config.toml
train_examples = 42238
horizontal_flip = true
num_classes = 11
norm_position = "pre"
layer_scale_init = 0.01
inner_norm = false
widths = [64, 128, 256]
optimizer = "soap"
beta2 = 0.99
Rows from block 8 of a small image classifier, named by matrix and row number. Rows with one number belong to one channel. Each number is 128 + 24 x the weight over its row's rms, rounded and kept within 0 to 255. All counts start at 0. Numbers have three digits each.
After each channel's rows are labels from the 100 images, of 14976, where the channel reaches its highest value: "responds to" is what is common among them; "colour at peak" is the nearest of a few named colours to the mean colour under the peak. Only what is clearly more common there than usual is listed. The data: capsule endoscopy frames (Kvasir-Capsule).
# convs0: expand pointwise conv (model.blocks.8.convs.0.weight, 512x128x1x1), inputs 0-127
# convs1: depthwise 3x3 conv (model.blocks.8.convs.1.weight, 512x1x3x3, trained with AdamW), a 3x3 kernel
# convs2: project pointwise conv (model.blocks.8.convs.2.weight, 128x512x1x1, transposed), outputs 0-127

convs0.460:101083101136115110124090073119107147110125132136117161140121086125183159141100127113134132114152090173126140170168107121086162153156093131131137163097166106124116134079119103140135129135113108088145139122145144142159170094129103150149145162110134135111172144081096159110112094108101118116157125152099109162154109128138138115087099143099163144113129142131101136152128122105145113125137
convs1.460:121142112139131131159175165
convs2.460:109081137096093117155131093122152130092106123147110146142123106122142123116142144174136124154162119134119142136150137152101118121142115116134158139134116112101091050108105075158129140158124108128096123110100123143074142138107099127132115101128136121145145103167157153123159123164104089161111093164158153129124120120089128134143159121135115130081157107085162135158079135077123127149159
responds to: finding: angiectasia
colour at peak: orange

convs0.169:150082128128131149140140130113156159135087126169068131146110155159160141150165096173124085084159120145159125126135122115129121091160101155144105103086138144142116126147160116155140137118138134126153131085114090146139107103121147099139126092136116098096140139098154157112098131152129131157149110151147119105162167137163164165129118090125147169175119106122137106134133142155135148083092
convs1.169:080103112131110097142130149
convs2.169:119133123145135164143113157137121095144155129148110146133115116114100114133116065120158159141151160116102137096133145102153123124129091133075138112117132183090174089114134121146121124103142090113175147124157129105160105100093135158107107167126146092155094148098158129124129083082130123120113102089117172136116100141123146124172154157121104156099126123116102181150124101137142137105123
responds to: finding: reduced mucosal view
colour at peak: orange

convs0.81:096131104136143105093122123107145091143120154124173161167120124130135118104143147103113143135141128097096122124116155126091170142107155157147121112141137073101141146117128148102137153158110130092144136125155134189120161175124142113127101130132085141102121070132070158150096156167149122182140107114090143133094172105111167132120129138158108080146140130128136134128110104111150119157113
convs1.81:165154160149129127150143159
convs2.81:125100116134109114142150154129129105142077094135154163147150140161106137141127109125125145170135158157109125119165099165148162106138120092133113131096108167105130106102172127142183090129093097141139144128121129123145144140090152139141147091075125135139106133100075144177150147112117140110097131133130139114079074102132114135103122120122120117081131102146160093102158082162110152136125
responds to: finding: pylorus
colour at peak: grey

convs0.18:127127098126144129133108132112126154163138116153109080129123155175141156103103157120080079142141122091148100112115116151106129160110102101103125101164113150168116134078162128128124125115167116177156164132125136110062113146095117115130168128147159115172109122122114114096142099159152120102121114157088159126101124127121129126147094112079148132126135086142154131151134188138126131119145
convs1.18:152144132157161139142151167
convs2.18:176137154115087144132104112176144174138129131105133144111137144092126132119152112132142169093108110150132102114101118149113095128119138132163087156112101144114125153135119150097148136116152136107130139151138155119154124102176141184164098140095077112142166120113125094127150126090158141125157124176159131124153120101141119086114143114105130141166149116104102074104097115115075095143133
responds to: finding: ileocecal valve
colour at peak: orange

convs0.91:129155122080154146132154122156121150150134124132145089095137103120118150123162111149119183123169118108186134194109151115145112124106103169136146114106116093105089122108106124094100100144150137108137144114135118117136089118128132139119115109133137099129153128144148134141128139117097101158110160142113158180184120151110129123184152091118091129158134114156079162134125138115163174105130
convs1.91:149120115149128123175159157
convs2.91:126130195133144154137113116121157137153132095158169158149141125164117138131127144138109134150156137116104144156104144118104158105092147130132133140056152127124116101082088118147167145139143154165169174130113109129120141103122136144158117119121103104113105106106155107127138108120147154150106145153113080119108091152089112133155116127126121095191112109111182142151169161151123132151124
responds to: finding: ileocecal valve
colour at peak: black

convs0.193:135113169145115107121156153111170100134134122112150141103141167132134139127134143147096138154070151116114106156100117098157110119099103171123144153140109129129142084135106170145136140149155164107122120081160098129126139098114161108097101119169143132133121146124103120123122108158122164142134101123070111084129102117076111117152163084132141144117073096169144123117087145147108156132100
convs1.193:150149153152161166134147137
convs2.193:129166149102132164124120108169085148109159089163122143120103079093067119183139150104109147123133084150139117162145153170123137139150129111091145117096142118132116080134143137134118150128163152141131173144109136122109121123149169103082133075126113141125153110134131169124108132159133120094119132142136128183103164166123090165124108148127136134142124150138115137110158144114147150100105
responds to: finding: ileocecal valve
colour at peak: orange

convs0.227:135134130114102130173148116166136119163100118101137145110129106154131060145126143097096111103145168159137121136165144099114118123117099127129174154135150147121076090092107169139097114150175119107099150127138132150128121140109163086104195111094139133160139143147167145137119103105131175122126149147144128118131107144139141135123124089102164110123120122145141125204112152121137127138151
convs1.227:085110120092113100111140144
convs2.227:111104154115074116166116177115125124126133137125124127191137148086126179152161146121110137143152126126117117120129110104087128121128123121131122122137129136112128140152111167127156166109077154147139109170153154135188128121123178156114174079102068124125076079109155138165121119104144109128164158142163116123119107146123118100115114150092112119139124122109111132158129111102110146121148
responds to: finding: angiectasia
colour at peak: black

convs0.108:159119145113155124155183167122106115121143143132125152108109114152125082110119104154120096116135143162096079130140155116161130110149087064158104127164143125121138113154158135141130125122152115127160149119174106090114090147086152151162133168157111068123104131156131140182119162104132126160092131092144160123134144123142116158171104118154141115150095140108137139118138119146138146117108
convs1.108:158155163139154146141158137
convs2.108:114100107167102125127150164132165120081132100146124127101141148141155086138136129085117131146113142133150119110165144178114179155111138108132138121127101104156108100117137169139141128164148092096148131138165110124157093195120145124121123159142097140136145134111135127108116101103089135148135107119153107149129174124124102179104057149168100129108107140121111147130144107151106088120152
responds to: finding: pylorus
colour at peak: pink

convs0.7:136112114166137129119130138151128122151144124123154155138165140111136103127097162128152125125104127131162141144184055119129140081168164150133137127106133092113121145119136095154140124130179174123151109103081119153122147135153107148129100133085115127167089070145129140135134180129141125137126126139118132156142142123144121134105098090160128134083115179063101119125134117112086154118135
convs1.7:154153113166117105090115131
convs2.7:150119144136089119151172134085168140163154101106118119083095141151110120161118126115157184095156138081169130105146121137120136171136135131154117130128079114125114166122135099074133143126130147100130090147130114161133141122131133134134090131174109173162098103139083133108108152135137203136140142136088148113167118136155123127120125121105108120127134119128165120147085114117104149139134
responds to: finding: reduced mucosal view
colour at peak: orange

convs0.47:153168141113115136091140172148119150163121149137110114144111076114147109080121127151139138171124093092142104116122137107117088112117116177090077162115158102106111144146134125161077123129089121183154144142139135132158148135138109114087130112105124129099102098076122137146116128101151151110117126138132088109166118184127117161156162116121159104130110154143113106162113103123125106128128
convs1.47:112114105157183130127141136
convs2.47:148083131117123134148132085131095143122126110185143151138143182128111153144148149095122139068121128150131134105138099185126139145130134166174166137138105132116133077162115105095115167122135155129118119145159124081119121114124162137158102126098149131117137105161105117123156134097084087130103165115126128130147122082103120156089123140098127137159130100196108139126118114133122096116126
responds to: finding: ileocecal valve
colour at peak: grey; orange

convs0.273:129143161171145127151172128135133125113146093140076119131089131116125084124133115144129121133126141129120121073111124127134130112135125142085152097158164121111098123129114146102100105095126166177110148131151065111150126104108151087098165133144172123090153102141082121099087149118194108131149110127160102121152141130131116162121139141124113141160131091122112176137137103128125164098148
convs1.273:105108097145152124164159143
convs2.273:139129133126129140122121132121099163110131129150118132125120144130153189135133139133121080144145135108160122131142106077142167121160137133089173132165148155082153126104157122132147143167107162124149122142150152074129128172107140168143122115141098122165171136117086185136104167160142145145164146148104090129096113136148153176131130134149154129150108100123145147177150138154141150088121
responds to: finding: reduced mucosal view
colour at peak: orange

convs0.208:149156105125132103095132104154174130153120154100106119145148122126134128137079125112159135104127144123126154087094130164109114159095150177077125123130150106176130110149134121127086120122129130141074140116076138139145146087132102084154147123110122160072168102110101115099104131112149107089129088128126122124139120109102133124129136095131161094141146199121104122154108109122118150162120
convs1.208:130140134139124141179156164
convs2.208:135122165110099112149077110128146114097157135164113145128173123125105084107146146114089135146128157133100111109131106121090130159109138134177159144137127105158165131119124132171125144146073113079112128102110124108097119136137088109173114138158121141123128136128125139136128120123108114184138116158090182146174090128105141117129109134132176138159163123144085075163111115137154123112130
responds to: finding: angiectasia
colour at peak: orange

convs0.68:116174111146120128101154134130076147109116104116134131123149102125100149142157165133107154122140142082160134116130157140126151092187108134142140051118133134173142125099136129087127128118177134115128095137120108137120183067078093147132121144112124140093137124116142120118149084106113114116148143141131117112164130111148117114138164130090122121150142126093114122116124144174106124162072
convs1.68:134128132146123127155171175
convs2.68:108155129146107119151122105151146114165121082130116157166160129152107108083131157119131084099094131108149110163177129104159120123132120118139143103101135077125134141122128123150147126147121158117107139189143087143109106095101103126151123108119093136129121140178122159101164117131157108156063164156132124111131158120085124132130152167123141065146119124175128128132107114150109107141108
responds to: finding: ileocecal valve; finding: reduced mucosal view
colour at peak: orange

convs0.331:142140126121139106150155157091103085111123143152120132136130110128067084113128114168110133138107145125150123141121115153093142120105121138133093131076091149123096085139124127085106104133160087124089162118089107162110131115103119131111076150196118120133133131095135130125143105133094117115160107155131106126152153152119118115170178118090105148103106090154118091085131151130140108130107
convs1.331:086119084108111119133149140
convs2.331:111143116154170132149160177121123111165138105160100146150182135121111103138118108119123154140119112126141144178085120141161140141134108135143093145108121112129129102131097146107134131078126100154116129128092141120158119185148128090174133150166105133167126150123153103134150159147199099089116157094100140097101085134118156137135123145127144156121132147093174121125098128150154118120123
responds to: finding: reduced mucosal view
colour at peak: orange

convs0.236:140147128119139092125138081122113130096150139140110131125105148120122134153126148123121114076088146063128125142191143167122138143144147102141120137124089153119142142137127138128157129189094074127059101095101145139122091119143150141185158128145093147133109156134141083138111163141130093135148148150172123098075141102110119150120133137126133140146157158120092138130108129131104130125137
convs1.236:122104115111109103077108116
convs2.236:134122128168106139137151145123120113132116148161139119135148115143182175126116116092086088164111082126138148148129076087152160153102141122133110128137081132110108136115141096141136155148127126136130154147103113157156082103132137150147095142096070140148072148126136145077102176142128124119129115159181159117132163157148125109123119099120134130115160129133152149129088119100147169104127
responds to: finding: ileocecal valve
colour at peak: black

convs0.451:105114122135089122089126167158135150096148121136119133138099131118154106173079084116171146165104127160120156070158116114092112103111152124165125118112152097169152155120109087146141133117157137113136128132143106174136162138083168139113123113164126104136116133150150115159142201110129097165127104140157119143134111120130120143160170118106125151117115140145154102146135109095115154098122
convs1.451:174149168144145143113124123
convs2.451:109121130114108130103125094156114168105176106168120175166116140125135145146140122180112154132150152084076135135147124129136157153161117142172122109095143130156136074139126135148118145082086116128130110109130105119137124160112096113163124101116137105144123098138112100113069113116119173180104143139152151133140171111129111133113109142119169161108100118101131137124082142116095147150158
responds to: finding: angiectasia; finding: pylorus
colour at peak: grey

convs0.289:108136168140106135106103137139110153143114136141127159121165158153101157092100140128126139127176152073108104157137130125156132162103119152153101128103103149133126108126099123112134128165165111128118122113137116136133147110086082114179180152134120115125153091183094082116138152119145116116111145102183148121150122145072127146097102128119140106121135153110091147100098159181141128151126
convs1.289:118103125147153150153164161
convs2.289:105130157129141120145180136128115141145110129093148137133117117077111119159130084142135148083081126081140119139136127128131132098138107133102102118137129093157176116153087105097134102105134138131126118144087107161151127175120133120150151123130130094129130176099116165118125137132112117100158079150094137165147147092123135156151157175152128134191124146160093089096103136135148111156149
responds to: finding: reduced mucosal view
colour at peak: orange

convs0.239:119136098128127141156066145126160150132112075151134100153153132103082084148112095131079139113120114167101119145094113157129138098146134143085178104165089126142142083112152126155117102162102125125111165143151115094138113135099132108119141124158130170103107112098166105098106121168151127133135107129143134135111149148144087135125120128134077102104168135147127130126108156138175122139105
convs1.239:101118088142121120127155170
convs2.239:117123151135146133125120159116119159138121123139138147126123134114075094138153126149105121112138132163118100143101134152122172115110134139134104149139085112134132164163168181130097133130163192124128109127167111151161145138111151100125166157131143146113100104178107125115137084123133135110125090135166173126145098159170096141128126109168134193114133074145105161128145133142099084135136
responds to: finding: pylorus
colour at peak: grey