A small image classifier, trained from scratch.
Model: 5.69M parameters, 64-pixel images, arch coatnet, norm rmsnorm, activation gelu, depths [4, 7, 4], widths [64, 128, 256].
Training: 7600 steps, batches of 128.
Data: trained on capsule endoscopy frames (Kvasir-Capsule), 42238 training examples, 23.0 epochs.
Rows from block 8 of a small image classifier, named by matrix and row number. Rows with one number belong to one channel. Each number is 128 + 24 x the weight over its row's rms, rounded and kept within 0 to 255. All counts start at 0. Numbers have three digits each.
After each channel's rows are labels from the 100 images, of 14976, where the channel reaches its highest value: "strongest on" is what is common among them; "colour at peak" is the nearest of a few named colours to the mean colour under the peak. Only what is clearly more common there than usual is listed. The data: capsule endoscopy frames (Kvasir-Capsule). In brackets: how many of the 100.
# convs0: expand pointwise conv (model.blocks.8.convs.0.weight, 512x128x1x1), inputs 0-127
# convs1: depthwise 3x3 conv (model.blocks.8.convs.1.weight, 512x1x3x3, trained with AdamW), a 3x3 kernel
# convs2: project pointwise conv (model.blocks.8.convs.2.weight, 128x512x1x1, transposed), outputs 0-127

convs0.277:129161116094126164083116152094133173113110108141144075118131133119128187135080088118119094108106125140126123118157142138153114145115139106127136181090145082150132109114105094122123113136124095171098166102193124107146148144142109098141135128108136119139122139123131130179099072160139123148109137095125127111168104130162142137115138122128107157094113131138153117095157143163148144114163
convs1.277:130117141166158175136133145
convs2.277:108099108115138135167148087158152135148168141109120112119115134115158149100157122126139132179114126137178077113152146108099100103154122122146117095098150135146131157145078106151158104123143144144159114191085086157110107128124109162127138097129153101128126105152112175152147148145102125123134135148144148124167135091129103127118143159127117156138164169149091140123158130079139125097156
strongest on: finding: pylorus (48)
colour at peak: grey (51)

convs0.410:138143119112184137142138127090137129112138126135153135134117122153151141113130119107094149127082133126170137135146174151152117156120147165095119146149123114151099102118140054168114105103153094103116127103165124107115165143159145129176120150128126109111123181150134123146133133120065123157120139084171133084121108116143121097116128100140089148074152141132179088128140133101126105123124
convs1.410:151149131163144127167162135
convs2.410:135167117137091155166112131116137125082126112158098144105110128140131107123136108170179113157145081180155118103136105082117097108152121112148139152121105170122127105087164147145100121125113119168098155142151151135106099137102156129151131135152103125138135160145101135164148090131127110131114112164136127132143145097158129142073123131104106097101103148162077120128105078157107103105142
strongest on: finding: pylorus (57)
colour at peak: grey (54)

convs0.292:137130134135095114135121094145192140171135102132092123136112084133138136111112110127108168155141107109150125134116129168139165145115141143119092137112139132112099158153142169182130135114116184169115080112138142111167122101123139127157133140118122121140146122101162138136144124152129087132130152137120142148114119152121137098126125091114102187141092159161167124152073105164188120149156
convs1.292:121122156121160121093097097
convs2.292:082105122112143158174129087096126144136155096160118101125116124113116115138107099144114130124117127097142103126130176161132139126150137136141132126144143109115118067125149089135108133137108096079105128128169115161079144139134148137089110160108171140078093139153151141142169135120112118105112099110146149132146093096097109161172159165085127127179114137120136150116121124108130099104175
strongest on: finding: ileocecal valve (34)
colour at peak: orange (33)

convs0.32:094143182131084156151134094125131152107136120157145109153146128145121166129135179102139156103162131160134144142118147122142145092135118138159145114113110123133104123168162137124107145130148111138153116108099152207155117102138134169098173147147126114143153166135092121119118075089153116124098101179129130128122143112101121120154133162107127129166122170160148099130129102140087148119162
convs1.32:173134175146145143132130136
convs2.32:091153103131102122147111147170154139154099139148120134114112115124128146152151129150160124130153132120149099156135097153126102081094105099104098061133117177139103148116142165143135088134112135110146135131084141149142115129096158112125124130101204123127109135176149156129098141119078136080122153130185130150132098139100133142119105158127140151150142167074131138122119115144137130155131
strongest on: finding: angiectasia (100)
colour at peak: orange (56)

convs0.75:131093155123142111157170089177156104135145166145121105119112133124137160119154146100184109142168115104101138077111147140145115128161154147176132124128147092097144106164137117133125116126148159097169116148047142132135127140120134128127127074132094094131146104137091113091110105139115119132132139139165117099130149140155116091131096138154137132162137110080116116133093085142138140121143
convs1.75:161150147128118137094114087
convs2.75:105136103103102132137140117084129126090118125147168158162125127117122159147190175129166120124166084144143157158151127141107119090126154138082165097131128098110128168167133141127086154124119165133161123161096163102134091157114144148174104136121108107106120099130101089113141137111100163137126144169134088117111108115133103109134148152088092123122157129147132122130147114128129096090116
strongest on: finding: ulcer (36)
colour at peak: orange (45)

convs0.62:082155103122093089101113180118107119142094173161150115130117114156118149129128145137128087117125133132113145157156109090150147181151108146119114180117144156117136159108118142090106105121108132113139106130135076138116129116171148105087118124109093186147095117113169123111124136120128152137154141158151156115130147130121147100107174145125173156114161106128167133145131099141123082102113
convs1.62:130143118151171146140172137
convs2.62:128146079149125087089131108117107141126127130101096141115136144109175120157158117133160129124108087114133138151148141064093131110144145165130136077151142145152103126144095099113108138115208114117113147137123145126103141133139122118118153105132138127125117108141159113126082135160117095162095143092100123095140097135141124117149086138184070094121165138140162116158134139151161128135118
strongest on: finding: ileocecal valve (33); finding: lymphangiectasia (31); finding: angiectasia (25)
colour at peak: black (41)

convs0.313:088143135162125163146152123117138127098118115096164144055087152121141174094095095104154145136124133141170148142137167118109136122151095119136123123154118172166107100131130136135096137157149129126123153145139149109116142094146106152128129107132155128099127122140123156137144091136077154103138134173147154134197112075115092112134100080097153132106121136120154084137124147126133129150136
convs1.313:162159133133126101141169148
convs2.313:104136084138076126166109151140095172125151142070111141127141102152115121122147121129131138131144107083116142139134125109132146125115110133142116134142135126144106109132166070105145116126159115142169129154123136093143093136106096109114149107129050138141141108120101141150167097143113106133143103153088118082143162095102157085139148160152156151074141150106118115128137122098153141100093
strongest on: finding: erosion (27)
colour at peak: grey (31)

convs0.380:119106121165122136136100118137136135117144113130134132099156092136089090178133110106149158095163136180143150156112141165110121099126142133112182155133139135141151110126154126099140163160146167136152155140173127101144150106127123112108129116137150093108140193094094112107146089126113102181173163106130125136099121147165080164107098129145105141122122105146137153112112165125136147110114
convs1.380:118118116117136138152179165
convs2.380:121111129127115113137096159120115150193121095138148131116124115150140108132096139101167125144118131073110124124168130106149089175159110099161117130124117145145098108121130162117109136113097110129134140146146102141113096081176137118119119128126110128127135139130114133182098062127098128110145136126139121120173105084146113119115088128123118153129144086131128212129123137104128181173121
strongest on: finding: pylorus (36)
colour at peak: grey (29)

convs0.475:136094118122148111119099164142138077118111135137099175099099112103119138108097147153112094167121104161109162113107111135104174166153115123116145166176170119098121161138122082126107129131152118100138127115153110173132141107172139105103139123134074149103090132171150152144108103144139104147140118152100125158134118138148155179144145130145119156114114126131136154172132138136159075137145
convs1.475:157182163136124133128118128
convs2.475:162127154140151079125139170122135080143140127166152156108090120131175109123113091117118131130099133131157143108146139127155135120146107097153133136122127138142104098108128135160173154131121154155169139110153102098127188147175128127133114140134112134145111115152061163112080127131176133087159159092129120132156123120175092117129118155141125112147151104141127124134111095145138120103187
strongest on: finding: pylorus (28)
colour at peak: grey (69)

convs0.452:150087122084143095167106133149112121184088117105141078127156112171094136104127158152123105141116073088145100138140103117160094108109140132108162118119148099153137109134163125165135148137143115103132104124118165123131106123138174093132132119130153146150121105116105112088138123149120102151142134155175110098161136156156121170109136106145105092150170142116113150132109097172149131101130
convs1.452:147163156133134128163166136
convs2.452:101170145108104133123101139118104090184130131076108155176097097172134103125151154103102089138116139137153169171147137093102129108159107122147145123092138119155127140133114128071096105145115144113137152077140121128088111095126164161134153138117137110108106129140120147121107140100129106118141172165138116080146153146100093112140145114148149148133110119154140157104114163118163120121152
strongest on: finding: pylorus (81)
colour at peak: grey (25)

convs0.185:116165107150139134094123064127127122113100125107165113137168091126174135120121165127125108178177148129161140119106132138104120144090145144112132139107148110146140111161132170148120117170141082151135162083116145106094162099135111128091124161135147135098142107100103106149158155117148129145135099108073129132146116123119134086107108149105147123113158168170084126136135105150129107149158
convs1.185:132121149160142142159155168
convs2.185:123120164108108105145123094159183111113137126140130145098167115106135115136141132131153133158114141132124132111162107186112136111155139111121178128096157145141138118110142090188100142109144111131136131181119124171104132103110131135154140143130138131119148183133147173120115117111092136185104100132134145124144153104123103148082123120197130138146115136078122099116081101096094124142132
strongest on: finding: angiectasia (93)
colour at peak: orange (57)

convs0.342:125145120134157141130105112160109104130145194110159173103125139131160153131132182157132084132137111143095135116089116096142115163100169145117197152129120149150152153134136103135139106133086103091110127108117124112125156109153118178096111096124143170117156154093134108070131124142103109138097135158126117127100095098117101112111110143150130115135106135144161139130159129119145082130159
convs1.342:128118134162172156151148142
convs2.342:147131153138132113111084141075167179118126106123177134098132150147167103118113127145147127131131128117148151133155144129154154112116136144135171121091148077155130154088136099076102153138110125114124121157161128120096116176126136097121152188165141105137095109155131152167099118108157142164170144124169151143135127132163166133129142150140099104100138112168096137151117134115119156140121
strongest on: finding: angiectasia (70)
colour at peak: orange (35)

convs0.138:134137121105125094159111119102125138097109126095090129135114112106056116175136106093139116114089174132146180092116129153121082130167133144110086126121137139155127102126161144153138116127157117109125114068130103139171110092153140154149101149118135137122125138137126144111172153084064158133131064157107142135133138142159135171138117131138129132134118133141131118105143155168119134108148
convs1.138:143162143140160127137175118
convs2.138:120149098132156106159135195128099104135101103143099178195123172141129126125120149145117112150166146115112138152157112144114123154122073103159133156162164138138141127141132107127167139140097156131141146116111143128202097147166144114113154126162102107091119094142140108099136116088126130130121099125155129113148109148134092104129137150134123085131119138106118112086168145153115155157124
strongest on: finding: pylorus (54)
colour at peak: grey (38)

convs0.126:159123140150113094086119130107157128111162129127150115129143176164159124107118113093097142152166116095125163142069125142106096155133122119137122113123156162134132133171137122180140146116103148114121094140099176086178137063099086105106104111129124124137142155141116151156137116113111118077099127099145101125124110092118097161127152150133123116104114143085142131140160162119133130148099
convs1.126:131141142145150139173171131
convs2.126:108114100204156133093167131126081158098097142124156119089164127069117116133156126122131131116106094104069150142130134099102101120118155119134138113160122112077104109146125115154124057132118107145163145143124147118109127136138143142128097077106111140136144078120096175135109127121119171116089153115165107115123131117128122155156090146129134132130135133146144120155120121130122165143146
strongest on: finding: erosion (40); finding: ulcer (32)
colour at peak: orange (31)

convs0.468:112168137117138126120132093104108089105128117109100130165139139105147136163122158102158099108110138124142155134161124134101094094084119136113134166122149138169152119163126139143104171155148123110114118162144114131092100100082129087081100071167138107116091111130084120108173097126135138125109134143146170140115144096117096165140115146110082170133107102167108113131152111147138143121117
convs1.468:088129152114111146087148140
convs2.468:117112163144146120169139129141109113138142108102134132144140156168141142153101134073131120137082130126194138142114148129175187152113135114153103127134131138176109111120099148132157149120187135092147112116145167136131137112161129154105114113150156112074128109094113141165148091176139134125143120124115128095128115137138156133135142170121161141112156124140116165182117147152166114110164
strongest on: finding: angiectasia (25)
colour at peak: grey (31)

convs0.139:134143116102114126148149124134135171081131146138123116133155105144123096144143124175138164126109131136133112101103103188114144115166126102121127085115157142097129081126136145136152135109131110126145131182111110081098119123117131178119167146104131126101149152168125171150145076149147161118142148107103110135110146129128093106162091159174146129097175125153109142115153100125086171125116
convs1.139:105101089106127123142143165
convs2.139:127127131121075113081147132101131139130085139177136139153104151120190097113113142119116131150150121134087130141150088112151148137096146128139152122128111109159131149145141178135148118152114139137148099137106133137155148172121122148113119113062139147120143128129101121148097131132165121141158168144116144176102114079089136111116168142106086109135174100141156120158149097154162117130082
strongest on: finding: angiectasia (61)
colour at peak: orange (49)

convs0.20:126100116124153134162097140150123159127176176066127130150117155143143146088099106084155132132118126094124097071139124107078164118144116082076105125159110125111109109118122152096114154114137145091123127150155101104127109123165121161153115129119125145118171144132188107160137116117163160089147106152129097094117104112093095131110126144139120146135106138106146118107158152130133137122131
convs1.20:095126136140181134139155142
convs2.20:132092119123083130130146135109108143146131111128079090155129116153142170116106144140097139161147145131062162092120103148153122134116149129140168107119146124107119117140153119139104165150095104141138109122150129086136129162129102127082108089103189142125078119179134108096096127127129092172118131160125107134138166134144121146150133138075147155106105091134132098141120108098115115154162
strongest on: finding: ulcer (33)
colour at peak: orange (35)

convs0.366:100153121109102142120130152139131135137109123126129159143182078100153100131149130108153101153146108145096129083136158088132142135130134139111133135091087150134129136178094143119083152121109108115095091115128117148084089147132139172091103104122158114125131172158140128102129131174128144134123127149136100165148105146124147116119131170149181148126153156139138104119155122153133094206134
convs1.366:149158144146157144153162147
convs2.366:143174115150136116090126131094139163110137161179094130117136144118166128129116097076163096086179143102111153126139138120153127137141139136087115152128135129134093173145175119092120138145085163121097121121170107122126097116112170087107147140144097155104072152130122135165104127081111114136142105129103105129147154125151092096143145116144103122101161101117111119151108134102111126126134
strongest on: finding: angiectasia (35); finding: reduced mucosal view (30)
colour at peak: orange (33)